Rows from block 7 of the audio encoder of a small encoder-decoder audio transcriber, named by matrix and row number. Rows with one number belong to one channel. Each number is 200 + 20 x the weight over its row's rms, rounded and kept within 0 to 999. All counts start at 0.
Before each channel's rows are labels from the 100 clips, of 14976, where the channel reaches its highest value: "loudest band" is the band of the loudest frequency at the time of the peak; "strongest on" is what is common among them. Only what is clearly more common there than usual is listed. The data: read English sentences (LibriTTS-R). In brackets: how many of the 100.
# convs1: first pointwise conv (encoder.blocks.7.convs.1.weight, 240x240x1), inputs 192-239
# convs3: second pointwise conv (encoder.blocks.7.convs.3.weight, 240x240x1, transposed), outputs 192-239

loudest band: 250 to 500 Hz (47)
strongest on: voice: female (93)
convs1.140,207,188,248,184,184,189,194,156,177,196,181,217,173,199,184,202,186,196,210,211,171,209,192,218,192,183,210,188,208,214,163,216,196,186,170,189,212,225,229,199,188,187,226,214,193,215,156,194
convs3.140,197,190,198,206,225,191,183,233,185,239,217,213,210,205,194,214,214,222,169,206,204,155,219,189,209,202,208,203,180,229,197,192,181,208,193,195,205,189,222,221,174,216,224,170,191,201,204,180

loudest band: 250 to 500 Hz (32); 500 to 1000 Hz (29)
strongest on: voice: female (83)
convs1.164,194,178,232,177,174,197,197,219,185,203,206,156,243,189,209,220,170,177,233,220,182,189,150,219,166,217,190,214,226,241,184,172,156,170,203,198,183,240,158,207,200,164,207,178,198,152,174,206
convs3.164,227,258,214,209,212,209,198,189,201,206,174,184,175,172,205,256,224,192,204,211,209,183,195,191,218,207,202,226,212,216,192,213,163,230,248,199,205,177,205,203,194,201,205,213,198,203,185,193

loudest band: 1000 to 2000 Hz (27); 500 to 1000 Hz (25)
strongest on: voice: female (80)
convs1.48,205,212,156,217,200,212,204,219,177,174,217,175,193,195,233,190,185,184,164,195,190,190,192,168,200,168,209,203,187,179,198,195,208,223,196,178,191,221,189,189,238,175,148,209,186,201,203,186
convs3.48,202,223,224,199,182,200,220,217,216,175,229,192,218,174,176,188,173,211,195,206,143,200,206,193,218,231,182,218,163,192,192,180,190,205,241,200,182,169,183,217,201,231,197,218,229,172,198,179

loudest band: 2000 to 4000 Hz (62)
strongest on: the word "she" (29)
convs1.99,180,170,161,169,224,214,172,197,221,192,201,197,187,216,224,172,198,212,213,193,198,225,189,210,184,223,164,215,185,195,203,207,183,237,178,184,192,209,211,235,227,190,184,218,240,216,226,198
convs3.99,258,213,215,190,209,218,224,200,210,214,247,217,202,187,213,177,184,199,211,197,210,168,189,143,220,175,197,205,216,213,184,195,182,219,206,200,187,213,176,178,199,180,243,231,200,185,205,175

loudest band: 250 to 500 Hz (38)
strongest on: voice: male (83)
convs1.123,185,220,210,203,180,222,222,207,197,184,205,177,203,229,178,213,191,235,185,190,183,280,190,220,213,212,224,202,211,185,212,190,213,192,204,215,195,208,219,225,191,173,230,208,174,154,242,218
convs3.123,192,195,198,184,237,194,194,167,191,192,214,213,171,243,231,260,182,239,168,175,202,187,205,216,183,192,186,247,190,217,216,172,186,228,187,191,223,200,212,196,209,217,190,188,211,192,218,184

loudest band: 250 to 500 Hz (31)
strongest on: the word "was" (36)
convs1.145,197,223,200,181,234,208,240,187,215,219,207,199,171,199,220,222,232,210,217,239,196,200,214,195,210,155,181,179,181,208,180,194,258,209,225,217,189,172,189,189,202,200,180,198,232,195,189,233
convs3.145,208,209,138,173,188,201,187,225,186,213,183,213,203,201,220,184,157,196,215,189,190,183,213,224,202,211,218,178,175,199,182,215,214,194,216,172,211,220,178,185,221,204,184,223,197,189,218,181

loudest band: 4000 to 8000 Hz (28)
strongest on: the word "had" (27)
convs1.239,200,208,213,231,177,177,193,196,214,205,216,225,153,206,204,119,223,197,193,246,193,212,188,220,202,239,177,177,193,164,214,182,189,220,204,202,186,207,213,222,184,207,185,205,209,201,188,196
convs3.239,197,206,195,199,193,202,200,214,198,231,206,235,197,223,203,245,189,195,208,216,201,199,224,183,225,194,198,198,207,167,231,200,194,172,224,188,204,227,179,203,220,191,190,183,202,249,164,187

loudest band: 2000 to 4000 Hz (41)
strongest on: voice: male (77)
convs1.185,170,199,204,188,209,216,225,175,217,197,207,203,223,180,176,164,156,180,195,197,201,208,205,199,207,215,204,205,218,218,198,187,209,227,196,233,185,194,198,197,168,171,212,200,188,211,205,186
convs3.185,222,143,210,242,222,217,211,210,215,165,210,179,222,228,197,186,192,212,233,222,211,204,182,187,196,176,217,201,241,203,217,177,189,205,148,190,164,211,183,198,213,196,202,231,177,241,213,205

loudest band: 500 to 1000 Hz (32)
strongest on: voice: female (91)
convs1.238,221,162,183,199,212,233,210,221,210,187,236,167,227,224,167,209,226,188,235,211,226,195,208,194,202,205,191,213,167,160,174,201,187,182,209,195,200,174,187,226,211,217,170,186,204,206,174,224
convs3.238,187,233,220,236,186,191,220,199,192,196,195,198,209,166,180,199,187,213,249,176,196,175,208,174,229,237,199,210,179,173,187,172,193,187,186,215,223,209,216,199,159,168,199,170,193,229,179,228

loudest band: 250 to 500 Hz (34)
strongest on: voice: male (76)
convs1.193,172,200,208,215,199,184,187,185,231,214,213,253,222,185,215,219,204,173,216,174,200,228,191,215,191,212,163,187,166,207,211,198,178,217,192,185,210,196,176,208,188,200,237,203,162,201,183,177
convs3.193,177,189,204,211,173,197,214,210,228,181,193,175,239,195,216,220,194,186,165,217,223,221,210,181,183,193,201,166,174,179,181,168,193,251,208,226,189,185,231,193,228,214,182,185,211,247,193,208

loudest band: 500 to 1000 Hz (28)
strongest on: voice: male (94)
convs1.157,247,188,180,189,223,199,225,216,188,201,179,195,195,192,204,211,216,212,213,212,214,169,144,200,206,214,129,214,201,183,190,196,155,182,199,212,187,195,204,205,163,207,182,228,191,192,197,219
convs3.157,176,195,229,203,175,190,192,227,211,178,201,208,192,218,207,229,200,177,169,198,215,187,179,213,217,215,201,217,230,182,189,192,191,215,220,214,187,195,196,210,180,194,202,221,195,209,191,190

loudest band: 500 to 1000 Hz (32)
strongest on: voice: female (89)
convs1.128,200,198,214,185,201,189,214,218,192,227,198,197,189,200,176,195,195,192,236,162,204,186,207,205,182,196,222,212,189,182,229,197,196,163,209,199,200,195,191,232,263,210,179,242,206,223,158,180
convs3.128,180,171,184,183,203,209,155,223,198,226,163,184,190,169,205,182,172,204,190,239,199,191,238,196,191,219,197,195,198,219,205,217,169,214,188,229,209,192,218,177,216,218,187,223,217,207,180,207

loudest band: 500 to 1000 Hz (29)
strongest on: voice: female (92)
convs1.189,204,213,201,193,241,201,201,178,198,176,222,219,237,187,195,166,194,191,225,183,155,193,221,215,160,186,190,187,186,200,131,208,207,197,166,190,194,219,185,212,218,199,171,201,221,216,223,213
convs3.189,200,194,220,225,181,223,198,193,204,180,233,192,196,210,212,193,242,237,154,207,210,241,201,193,155,202,197,184,188,199,197,173,199,211,224,210,178,196,233,217,199,169,207,219,202,208,176,218

loudest band: 1000 to 2000 Hz (35)
strongest on: voice: female (80)
convs1.17,225,208,167,211,203,234,232,181,201,189,208,190,231,167,236,201,177,174,218,254,178,185,229,208,220,171,215,191,193,204,221,202,215,207,222,224,205,206,188,203,214,189,177,197,200,212,204,177
convs3.17,175,203,208,191,212,169,198,184,186,191,215,206,216,200,223,179,198,181,200,197,191,201,200,191,180,219,179,202,183,203,198,223,201,219,213,200,194,195,193,155,206,214,192,191,196,219,213,224

loudest band: 250 to 500 Hz (31)
strongest on: voice: male (92)
convs1.233,175,195,178,231,204,200,203,181,215,181,159,213,229,189,226,213,226,201,190,243,215,216,212,185,178,204,183,194,169,179,182,176,197,189,210,200,168,225,227,192,184,199,189,191,170,211,170,215
convs3.233,196,218,217,195,212,224,181,180,213,159,182,204,198,217,176,168,185,160,206,186,199,201,214,201,191,194,206,204,167,180,186,200,208,222,185,216,209,222,191,168,173,189,197,190,190,201,196,183