From a checkpoint of a small encoder-decoder audio transcriber.
Data: trained on read English sentences (LibriTTS-R), 15625 training examples, 99.9 epochs.
Rows from block 8 of the audio encoder of a small encoder-decoder audio transcriber, named by matrix and row number. Rows with one number belong to one channel. Each number is 128 + 32 x the weight over its row's rms, rounded and kept within 0 to 255. All counts start at 0. Numbers have three digits each. After the name is the row's rms in percent of the matrix's.
Before each channel's rows are labels from the 100 clips, of 14976, where the channel reaches its highest value: "responds to" is what is common among them. Only what is clearly more common there than usual is listed. The data: read English sentences (LibriTTS-R).
# convs1: first pointwise conv (encoder.blocks.8.convs.1.weight, 240x240x1), inputs 80-159
# convs3: second pointwise conv (encoder.blocks.8.convs.3.weight, 240x240x1, transposed), outputs 80-159

responds to: voice: male
convs1.82 094:176134150157091091134141133127141115154114089092151206105115079083159109104124136092136158041111117169187138101129132083213143182171067105123053056164096097093169138160081120168098121146128128132120154140146139083171118153127101139127138102
convs3.82 094:111128095151184130076159083074087144109125093178039090155169108071115129171138112138146193122131123092158080117104126116123086141099143093086093133089159167085175133090125167076114060127192099111126093151136125080059144143156119120136067072

responds to: the word "and"
convs1.209 104:128141079133105172207130126138113163104194134109120145169175130167128114099170112089246172168171116090110143151097135174096106061121102151147129200113091096099088120122094106069145137069136108121147102150131120108114173148112160080156093188
convs3.209 104:143105151118127134097114160156145178121171173127091167137150159108116138163181158091130139195132121143096118140110133107128130100117136141154114061095130077135162110178128163176122112129162126153131170118179143088163129160103208118111140167

responds to: voice: male
convs1.110 102:176091185158103117134170144137126196049109154174135120176114134114163149152115123131141174136146119109067158070075122131092125095141102137137129155143107127126184182148136198133124187116101107097151138146091111136154135114135086135132131117
convs3.110 102:153109087159185136085162134212059079089131135167106162110090120131104113141146124132112162121140108152216203134121152105165126156135124176111175143163100156138122139088103114106139149165120138168170110135116185105145148137103150192122095128

responds to: voice: female
convs1.153 094:147178131111109123072127127092196199074113073120143129128073147137085152091125154130175162159178117086097110114117129124121115176044126156102068057145137161150139111128144030133153106161138142162079114103085152153094122135138116120142144098
convs3.153 102:137116105074124097135110102148136112112163111171149109102122167077202141104112152126179139149127154102176134133062133155086098146144135093192120159118137149065104136122191174120121131192098130125134121119191185149101155142162103025061140091

responds to: the word "be"
convs1.39 101:115130122105122143145140073102039154108165113086124126167123080105120110136083167085074109116089111155101123104075141128116143095117129093115148121139141157143135129082073144114114120123122084137136144125170076150097196152163114123191180129
convs3.39 103:152154187179163114112109149130173118137129091111143151122136154120164154163123024147146149138113142152126104172143067127153124107116182106186112123165141085143141167121154117092115106153128146144117136192125116095124133099145137139122137181

responds to: the word "be"
convs1.19 095:080107140137134149183090132173157114091193075108108066155070177137112115095122096136070121119082173069082084169130118089172097104138103132139166149128146117150101124184139109096146120141139106156150130105116099192105131159108179136109130126
convs3.19 096:133157127114095138060138150085154160115115150109135197160115145173167127104080137125131151097213129119132138124125133155143111166113110152148150174175094143103127095148075161174151137070069166106187130113148157169163099128088126106152191157

responds to: voice: male
convs1.230 101:165085160128121135075098119103159073098089135198163109067139143096123151093103150136147173135110163126139123123083107156122118138120142127143093131200149124108215123200148098091132102132063120105119174203170136138165150131116118126157081104
convs3.230 100:078170121113176128164144093092162094181146118142126163166148087150177084081114166142148164119118155136170140101132126110124104114146125133080163121085135100145169111146072170135149126138107126143118157125199120171075101122125090122124118146

responds to: the word "was"
convs1.60 100:138085127169237117103062142100168163103132132085086146123140108070088130125067096073075187111104139113085133117142107204127116129099140167081112119133132138194048156135141138181142129068114134160133134131122207157151124100098116121104115144
convs3.60 107:093155160121098147039134137123154104093138107132123175176135131160173044105156051128090150124078135143117071133091145099150139136120175114189108098128125102123110110114106135114143085110124063118133150139094143139120126087099062106139201157

responds to: voice: male
convs1.117 098:074140092165147105165178089100110049125129150093178148098127138070096100134123255128109119091209152088178127188150159126150121197119126132110093156146185127135114093200100183110166122135183140134053159096125172094132093130122115128149132123
convs3.117 098:141120158183159099074167080154091124075138145134173089076166122128128169100070118203152091169095088123093115106179160093095175140154095123084120175140115160121144115075125064131226124131117103167159139113126146088073185124132162146147078144

responds to: the word "he"
convs1.198 099:051080099140127149125122105169170139127111128058126067096124111115098169101165194096097115146139107154137130069116114137126076132137137125138087106109133113169179170129063160140090116077157217157175157148158140057138107089090080122099137098
convs3.198 102:096110156144126163135152157171106101182128137151153173093188161165092121176138140139115121121136138120099103121109096172135182119109097102120113088147132073154166179102130142101144111116128130142127165199162094111092145101158150205152174120

responds to: voice: male
convs1.116 098:141105143179136175190081113176087121093126091125093124104150177085140135116102220139144087147166155136115129121084198107162151136100155117159097157158080125105169190138135129092129116080108109152150147164188168106104121102082102125181072136
convs3.116 096:181108112067162147132104135128153084120129125140143178091174176068143139113129097149143122130126092165138142084105104154119119125175137096106151097092128051143097113096165108126156155102119100147149139120149104090131132120106099155147131124

responds to: the word "you"
convs1.63 103:135112066139137100106121144082165118117133107152151083088170186113109117145138107179170121074130113121120068092163100095037201164136132123144099070130106088141146152094140104146167102130100127120131088112152139126152108172133122120075077114
convs3.63 103:122127173118073095149056100164114139121131153131086111132136179094110149108106115118127081106190134085136110163117056206111113150078135172137234110142120091079158100139090189146084116073128099181125147138135123142149155146096126085150087171

responds to: voice: male
convs1.141 101:166127094159130138143108133195097099138107084157152176159129117151128125105131174109211142096091154164118103200097129098133109145152120111136172110125143168138121080131115079202159123126132145126148111106139100165154120141136150143099115186
convs3.141 103:049129138144117129079170051122186142088132102189120147140115106145116044105183191108091111165115130132154132186120092177101135140099167143137128111107153103052116057151112091137194128058113116126104093130169042099151151112123179112187136129

responds to: the word "you"
convs1.29 102:126107105128107065159113134080117088160122122156101148115164111175139115171137093157169140095151118091131095143132142192161141083114135097186066106135106163114141125096146180133160164106085124162098128144109118108132134071119182098128138115
convs3.29 097:129154122101097102134119147105114127152112096074083119135085118140214105140151109120081075113131123109138146099121127153137102171081135147087134133151145150151121163161108146127120135138175089184159135122164147171124133074245121108139150119

responds to: the word "be"
convs1.30 101:143069109109096186032140208159122126123137119108112084120088112161126128129125076137124103145103114106115127102153121084157116161115044152153122155186121145139127169107052146166134079062067064170173134130171148104134093171177183126110120159
convs3.30 101:119123141096142132120142108120089117141137139188164184160155101118110158067204111091179131131080139167109091152163140150117141133160071128109086128114133103149172118202103101156157117141131159106156123176123107130156120108129094116161141114

responds to: voice: female
convs1.92 103:169116189184114129117091167082121163137126150138094056205122122105046149093141122082130110118111075146110074118116131142127106138112156097152159201170138119151154126062117169112140121125184142099077118100091137180129137078126120168100139168
convs3.92 103:115133140143090148144170135118168105150085122197121162078101146186074146065111131127046141121108117141122132076164136158111131127098120154141105098151156141110114126137107122165125146194119138181131079138130145120195163105145062184087121215

responds to: the word "was"
convs1.203 096:135137181139145066147124155122184179104042060105102127137115126155153134086073098079170144142093137150110108127129113198153089148082098117112070149171139145140155079149145124124119100188150116084138145126137128099165140119124084116184115136
convs3.203 104:077136118113088100137099089140205135119191137121143120124134136171191124073114106211148178141140105087093158123146067123176126111108132089154125154150140139128124116105090177163104156146123179159113121124091097086067114144160153121096163087

responds to: the word "not"
convs1.136 101:159131147093174118144164137119143163150120116102200157149154146128133117121147129124170083148159128091126171106114137113118128178112133134190133174178116137119074130160147123090138112129119167173142123091120120169176135084128097143109214120
convs3.136 097:109135072107155120064133145120188147097170184129136179055098121128133148177161143129084184109149095140118147125138180158154110123123142132118119123035142112140125101150125160037067145161123148138167114166118104136134138081158148064117128073