From a checkpoint of a small encoder-decoder audio transcriber.
Data: trained on read English sentences (LibriTTS-R), 99.9 epochs.
Rows from block 7 of the audio encoder of a small encoder-decoder audio transcriber, named by matrix and row number. Rows with one number belong to one channel. Each number is 200 + 40 x the weight over its row's rms, rounded and kept within 0 to 999. All counts start at 0.
Before each channel's rows are labels from the 100 clips, of 14976, where the channel reaches its highest value: "loudest" is the band of the loudest frequency at the time of the peak. Only what is clearly more common there than usual is listed. The data: read English sentences (LibriTTS-R).
# convs1: first pointwise conv (encoder.blocks.7.convs.1.weight, 240x240x1), inputs 96-143
# convs3: second pointwise conv (encoder.blocks.7.convs.3.weight, 240x240x1, transposed), outputs 96-143

loudest: 4000 to 8000 Hz
convs1.198,231,162,178,225,139,182,187,176,179,191,204,200,182,159,224,192,199,196,224,208,150,180,191,187,213,177,197,137,195,147,225,171,229,256,211,181,152,216,192,250,226,215,210,109,214,182,238,189
convs3.198,168,212,142,202,205,124,189,234,214,158,195,185,223,192,166,192,246,245,153,176,237,255,183,226,162,239,183,136,204,217,181,91,307,273,214,213,223,166,223,190,217,102,180,187,136,140,194,242

loudest: 4000 to 8000 Hz
convs1.144,209,152,196,244,160,155,161,188,147,228,202,269,162,230,191,136,170,209,195,219,175,117,125,249,162,201,148,146,187,194,186,145,191,332,175,228,195,257,140,231,175,204,245,248,236,205,156,147
convs3.144,252,198,213,240,195,160,218,223,178,170,205,286,199,163,165,202,160,186,145,189,224,227,192,162,191,244,206,233,150,217,262,286,293,261,216,249,238,228,225,169,276,252,182,162,235,203,166,197

loudest: 250 to 500 Hz
convs1.168,177,151,188,242,193,199,209,206,222,204,131,206,257,262,158,145,190,162,198,241,264,180,254,300,223,199,202,172,231,186,192,195,165,218,271,217,188,247,170,201,243,166,279,208,262,197,169,285
convs3.168,233,168,201,219,226,151,178,212,248,201,107,196,174,247,257,288,246,160,252,165,321,188,231,200,221,165,171,242,202,263,206,138,197,167,193,244,150,215,200,222,182,210,176,240,150,192,236,223

loudest: 250 to 500 Hz
convs1.51,231,177,258,231,213,111,204,184,219,237,279,142,215,250,252,170,227,185,153,192,185,190,223,256,207,314,201,143,243,115,166,275,210,170,227,161,192,248,195,176,182,221,194,288,207,163,163,196
convs3.51,264,152,171,220,177,199,171,225,229,200,225,188,191,178,220,213,196,182,271,185,145,240,206,163,264,222,193,166,251,190,182,223,198,112,238,252,274,203,187,183,234,175,206,213,156,209,168,228

loudest: 500 to 1000 Hz
convs1.230,147,190,150,165,192,201,219,185,182,254,228,185,147,236,235,254,184,204,176,167,139,253,183,173,181,242,222,184,124,157,240,232,251,180,228,253,178,183,201,187,230,212,136,183,220,262,183,237
convs3.230,182,167,147,146,213,180,236,198,183,218,139,127,168,198,122,191,200,191,189,186,220,188,210,183,232,212,198,174,173,208,214,158,218,150,202,114,200,259,206,171,171,180,212,258,228,112,232,181

loudest: 500 to 1000 Hz
convs1.118,196,188,231,192,286,205,201,243,260,191,224,140,231,216,148,225,160,183,197,219,113,231,167,256,221,173,223,203,258,168,204,156,150,246,227,160,193,199,137,162,230,210,238,190,199,232,186,194
convs3.118,222,188,202,250,202,96,227,213,256,194,194,186,223,173,157,236,219,215,257,190,252,189,169,190,249,227,170,203,216,247,219,174,121,226,229,265,183,182,138,137,158,186,266,206,260,146,297,205

loudest: 4000 to 8000 Hz
convs1.176,217,175,211,201,128,243,214,162,262,147,236,170,183,194,214,132,235,172,191,180,238,275,171,226,232,74,181,228,192,229,195,168,187,220,164,223,191,248,150,158,191,228,219,130,259,235,103,194
convs3.176,267,214,140,275,229,196,275,173,194,329,152,198,183,148,145,158,164,193,249,192,178,184,130,260,221,165,243,320,173,172,200,180,159,137,239,209,168,154,246,282,192,174,241,183,177,150,260,200

loudest: 500 to 1000 Hz
convs1.83,227,255,212,249,184,228,117,170,249,181,126,304,190,247,156,231,223,197,261,164,226,205,210,133,207,161,213,224,169,200,204,162,218,194,224,149,165,179,238,214,254,192,118,229,146,219,198,158
convs3.83,229,173,182,274,261,169,131,197,229,178,176,232,118,210,240,236,174,169,192,267,217,133,172,125,155,211,207,169,167,230,221,189,228,163,169,204,220,248,163,197,216,256,176,188,197,257,196,234

loudest: 250 to 500 Hz; 500 to 1000 Hz
convs1.153,171,161,228,232,156,136,149,244,180,171,265,103,246,198,221,124,177,208,195,113,232,230,157,206,194,216,257,197,205,176,224,216,235,274,192,236,308,196,236,186,245,185,107,198,219,204,223,189
convs3.153,215,167,164,197,181,216,176,227,245,121,200,200,175,125,149,218,176,159,276,227,182,193,221,153,207,258,158,209,151,177,143,134,180,141,153,140,196,201,259,199,228,202,259,142,194,249,196,233

loudest: 500 to 1000 Hz
convs1.171,247,226,170,134,263,176,107,200,150,184,220,197,148,208,154,260,182,170,182,166,175,242,192,162,231,193,191,209,213,216,180,114,130,198,133,231,253,238,227,283,177,201,191,263,169,235,218,255
convs3.171,184,213,165,202,203,179,309,229,193,170,182,137,191,182,211,161,205,187,201,278,184,158,149,277,205,216,236,163,192,154,180,246,266,198,200,148,200,165,215,233,273,167,150,235,175,120,254,156

loudest: 500 to 1000 Hz
convs1.238,202,220,267,237,138,193,261,185,201,188,147,242,193,134,183,189,173,202,168,165,183,266,211,230,155,219,141,192,259,242,289,123,262,133,175,197,282,131,294,223,210,259,239,191,195,216,212,246
convs3.238,234,153,184,265,191,157,183,240,183,174,202,214,173,242,171,169,183,127,237,197,244,182,171,175,181,233,158,214,212,160,244,184,253,184,222,243,256,233,240,220,163,190,164,184,97,170,223,160

loudest: 250 to 500 Hz
convs1.182,110,191,194,123,202,156,161,224,278,148,217,199,251,173,224,195,248,177,183,199,205,201,323,303,123,192,139,184,265,234,158,156,201,214,233,213,164,181,199,250,156,165,171,202,253,188,161,167
convs3.182,245,245,215,124,232,259,217,211,178,222,161,191,266,169,190,219,252,143,228,269,244,165,189,230,197,228,212,224,220,199,202,224,244,253,147,253,183,209,200,190,172,114,179,225,152,223,209,146