Rows from block 7 of the audio encoder of a small encoder-decoder audio transcriber, named by matrix and row number. Rows with one number belong to one channel. Each number is 128 + 24 x the weight over its row's rms, rounded and kept within 0 to 255. All counts start at 0. Numbers have three digits each.
After each channel's rows are labels from the 100 clips, of 14976, where the channel reaches its highest value: "top examples" is what is common among them; "loudest" is the band of the loudest frequency at the time of the peak. Only what is clearly more common there than usual is listed. The data: read English sentences (LibriTTS-R). In brackets: how many of the 100.
# convs1: first pointwise conv (encoder.blocks.7.convs.1.weight, 240x240x1), inputs 0-47
# convs3: second pointwise conv (encoder.blocks.7.convs.3.weight, 240x240x1, transposed), outputs 0-47

convs1.168:118140129124117134148120133098149114107113085121134148155078143122159148173166146152108133097153102130134106157082130087132116157118122107119131
convs3.168:109136131111176190122142132157129098106098127133111100133135130128146097126121105142153122104090151115096174119099126162097165077151164119132101
top examples: voice: male (82)
loudest: 250 to 500 Hz (43)

convs1.164:117106141096135135093144150144079131126111105155145130166121162118094151129158139138122104131116117162152159138157130143142121118134127123164105
convs3.164:120111099209136109128128099109144114134154136113158120086159132104173162150107102119126111088117124150105151198101120115125093102097120128063136
top examples: voice: female (83)
loudest: 250 to 500 Hz (32); 500 to 1000 Hz (29)

convs1.145:073143161100122111179139136132149106109089158126127102147127154123114105134126088096112131106145146145107077133147129129158151122119147140106128
convs3.145:141118123109142148135146113132120130119135096089165163095144144153102188100117122136096092144130123169110138111152121077151142120052190068099111
top examples: the word "was" (36)
loudest: 250 to 500 Hz (31)

convs1.48:142103139112169132097087157155146133109146105158174147123113114141127112105155121092112154158108138143113098077169174096138107076101108154092090
convs3.48:098130102105158136099163126153129162144135099156147136161131137161139117101144155142160111139126164101138124102159130098131119133132081123097153
top examples: voice: female (80)
loudest: 1000 to 2000 Hz (27); 500 to 1000 Hz (25)

convs1.233:114084083202092104173103167154126156124145133130140149142137160144143168139102101100094111122126100111161136139084136145152164114070094158156181
convs3.233:108144149152128148162120123132165122143117135147139131083153151102172103154136128108124125136154196161089159133111114105125169171110167122119099
top examples: voice: male (92)
loudest: 250 to 500 Hz (31)

convs1.219:113145118101144157159116130112123115134084110124130138180123092144134151088139109134145127101099084111091133130099157103177134120123131131094136
convs3.219:145126151130111065150131144147112106107157113139145143140134146135105159146150130154095152119066165134146120122121097102112160114102128140164082
top examples: voice: female (90)
loudest: 250 to 500 Hz (32); 500 to 1000 Hz (31)

convs1.4:157110149124103132133115097140105099155135155122126111125088096139158097184094166116097144111118184084146169132149188132122118127087105128145121
convs3.4:114177157103138154163093105136095133118138108118156094120128156132151122124115174160137171141153182147111161132129113151145117094126122103153113
top examples: voice: male (80)
loudest: 250 to 500 Hz (34)

convs1.123:146163108117137135113151146121143091137123102098140125143133138146144106120118124158066095140152169167092100152113122116129125158136141098166151
convs3.123:137109171117163116123078169123121145093159134152156110098112129179144153078132082127139160125161109107122116132103152110168121143156142114119105
top examples: voice: male (83)
loudest: 250 to 500 Hz (38)

convs1.154:129130095137091127143137117101131114108154116092132138132106133101174111135179106135116127104142121141098136114070124122173192101134115111119107
convs3.154:104134168184117163127089131187129152114155139122095155124113164176153173130118099089129153174110143110186138114129167092121151156094145130152119
top examples: voice: male (83)
loudest: 250 to 500 Hz (35)

convs1.15:145140137097121121094134168119168134081148089120145109139109102090104098116117103111074183111185106142142195133095113113102157153156127108146110
convs3.15:135133134160130130129116152096098112140121122106126126146080138113118098136151098117134135105122165082155115152161095189147123145109164137129150
top examples: voice: male (81)
loudest: 250 to 500 Hz (50)

convs1.99:159174144106080163083096173109155094117146120153082117122133126173108144097113125112138143126090119130107116155099084115103132154147092141129164
convs3.99:113164100112167131126131145163075130144123152078110131136095150167112113104121108135141175140152143098180143117134133157093106125156168159109159
top examples: the word "she" (29)
loudest: 2000 to 4000 Hz (62)

convs1.17:111113154088120103121109161152111163109136171161143157119120077152133108133151106181072115103087142123132109140112106143144125091155117129138103
convs3.17:151105108100109137138120123159108148097124114123135110123098170093095136083119124150132118127162152105112147114107148116129072106183114119108153
top examples: voice: female (80)
loudest: 1000 to 2000 Hz (35)

convs1.239:147106109149173127124107126127132089135118113187115131125194153105095122126148138136121160131149107110185146125114159167102144116145138112106141
convs3.239:122150190138160123104155170123147101148114085164181113065123122100156141096113123100140155130088150118174107100141147155125117110099103154114115
top examples: the word "had" (27)
loudest: 4000 to 8000 Hz (28)

convs1.225:137117080135124122125146113145175120135130123116112129175118091131172109152122135095112156115153147161161109120095134135149178128087126111105109
convs3.225:146106174075119123143152121159160162090128149118148106071141124132128122115115124136125110112129132147114109131091127130072142108126160149106112
top examples: voice: male (84)
loudest: 250 to 500 Hz (36)

convs1.157:123132149104130135155132181097116147106176123129162146132140115152128137138134157099098127086133093138124116124126152096156132122137113124150130
convs3.157:169123085139133111108086110118152108134113133172086120146138093143124202124171148103137127181130149179136106127141145114100132146145105149128117
top examples: voice: male (94)
loudest: 500 to 1000 Hz (28)

convs1.162:112136154142169138101160169088160150121124162157109139122112129148136125113130143057144174107130122094095151126101127130097112126114141161124107
convs3.162:153122092156128134125137128153126196131105164147117120102124113086110091135165123151071129089127147115152118144114121126127144135095089131128141
top examples: voice: male (87)
loudest: 250 to 500 Hz (32)

convs1.226:152109100135104121130162130161091141153134118154145138105145110132101118136160115112128120147128093072167172126150132120124110134118136172086146
convs3.226:132153127115134132115073132135121127134119161154166140140176144155132117122143133157140089074164110152125147163140128133153096119073140128131127
top examples: the word "not" (32); the word "would" (28)
loudest: 250 to 500 Hz (50)

convs1.128:178139138117176134121131082129134165104156088164146126128128106094123159111137124142151089097130088089154135124169102127120121151096131151141147
convs3.128:131168168114177155094066142162126110135137148154118114108107156122167139141108149147091099122115130131151121110111091114139143119141131132174115
top examples: voice: female (89)
loudest: 500 to 1000 Hz (32)

convs1.115:143118133107176124155134153131083114131097135085092117133120098126121150103149086135144117131116128094165143165138096107155116133126130093129127
convs3.115:114145159104076135059115094113132137117161099117153112129106118101131138143167135134203138111130147079163094080129157086158111126119139132150151
top examples: voice: female (90)
loudest: 250 to 500 Hz (34)

convs1.185:086103162152146095168112118126122109133141131121136108146084134140159124103106137145126152131082078091117081139121104125150126139146120136126171
convs3.185:105114131175081093108165112161139162118138148143148133144137111105127166105140111115108119113150135137138178127126135096113096142105140104166106
top examples: voice: male (77)
loudest: 2000 to 4000 Hz (41)

convs1.189:149132114146176109149110110059154133121130132102098141127128133116103141111159130103133096116174140157132112145124128137156133144147127139165110
convs3.189:130149062114158127111166144078126130105145149108121147136149111150119162166158122118113113103103121135136097171101131135144074138116189081169129
top examples: voice: female (92)
loudest: 500 to 1000 Hz (29)

convs1.192:122104145139134174114128147176173093088120151095151123146078148128161096119131130118100113142178121119103154124159130151154158090153123095144156
convs3.192:128164111126136146136142161098177127121094119153106105108125098125128157177145128128165142139136132142110126107101069090130117112126131139108151
top examples: voice: male (83)
loudest: 250 to 500 Hz (42)

convs1.26:109128131107143120113168150150116124131137141131152101129131180110139142077112129093108121145101130177141120135116184109122154168121104121115137
convs3.26:148119146140142135136115173094089127129141115096119122130095166104145133136150103204120123125124149067113116143115164104180085169114128145106141
top examples: voice: male (94)
loudest: 250 to 500 Hz (36)

convs1.139:111126138099148145145189132139085135119121136157125133120166103109105134102131123087156159094109151132149115104075119138147159121109153090140067
convs3.139:102131143132110135167117129111120146145113093171129156103123127142158136083102096117122120071169132108098146121152138134116132127123211123186115
top examples: voice: male (77)
loudest: 250 to 500 Hz (37)

convs1.28:120123132150130147073103118135168116084102138106165116120115171139164093140134146089092113111056137111099098146118128132144128114153110107137137
convs3.28:154118160073110109122119112143096112094118128126143100155107127167130099135117108135160145119183094139153141132132109137107167147158129144144146
top examples: voice: male (98)
loudest: 250 to 500 Hz (43)

convs1.104:097124134154167117109071112155127137112152118133119163157154121103135164086125111152126125124130131084148165110106185105174124170136133102078137
convs3.104:129144121100174104121140137178119113094145150143133114116116159085121112093142119095115123126140110128117109105110133121135101145106105110109140
top examples: voice: male (76)
loudest: 250 to 500 Hz (34)

convs1.125:109112117117125115153149149099123079100144115118082150174147141160102166153152111146174109138095144085122119142171146130137114148096135135162157
convs3.125:131091126137139122145092102117167155121119143135138091138093140135157114154131132104130108160164089095150137195069139182105143093113160103155149
top examples: voice: female (86)
loudest: 250 to 500 Hz (34)

convs1.193:156129152152158105157106178071124088142101133105120099110136126139129179142084146109110150127133118143084136130085178153157120095146157102133127
convs3.193:171136152094124108133143126085139140129157161125097142117116142110138106124143099107115102141116081101135086135113103098132086109138104089099105
top examples: voice: male (76)
loudest: 250 to 500 Hz (34)

convs1.140:131127127161107109178098099155112142104140129124118137150140094123146104142086103166111117128123141129094131103118101117188181166143139118163173
convs3.140:102125130119107136114134170064118185125119112079153140129123162115106185164083081126109124091095124092121094104158123158160124142124164139108154
top examples: voice: female (93)
loudest: 250 to 500 Hz (47)

convs1.150:123089148152109118148130080140124082123099136085080154117132114131152098127180098133118133167109129140145135123081145099121144119158082129129131
convs3.150:137137115092145130128146162162129113124088107120085113101107133140143144062125096139160173108109115123150126113133127121093160089147125155101066
top examples: voice: male (73)
loudest: 250 to 500 Hz (35)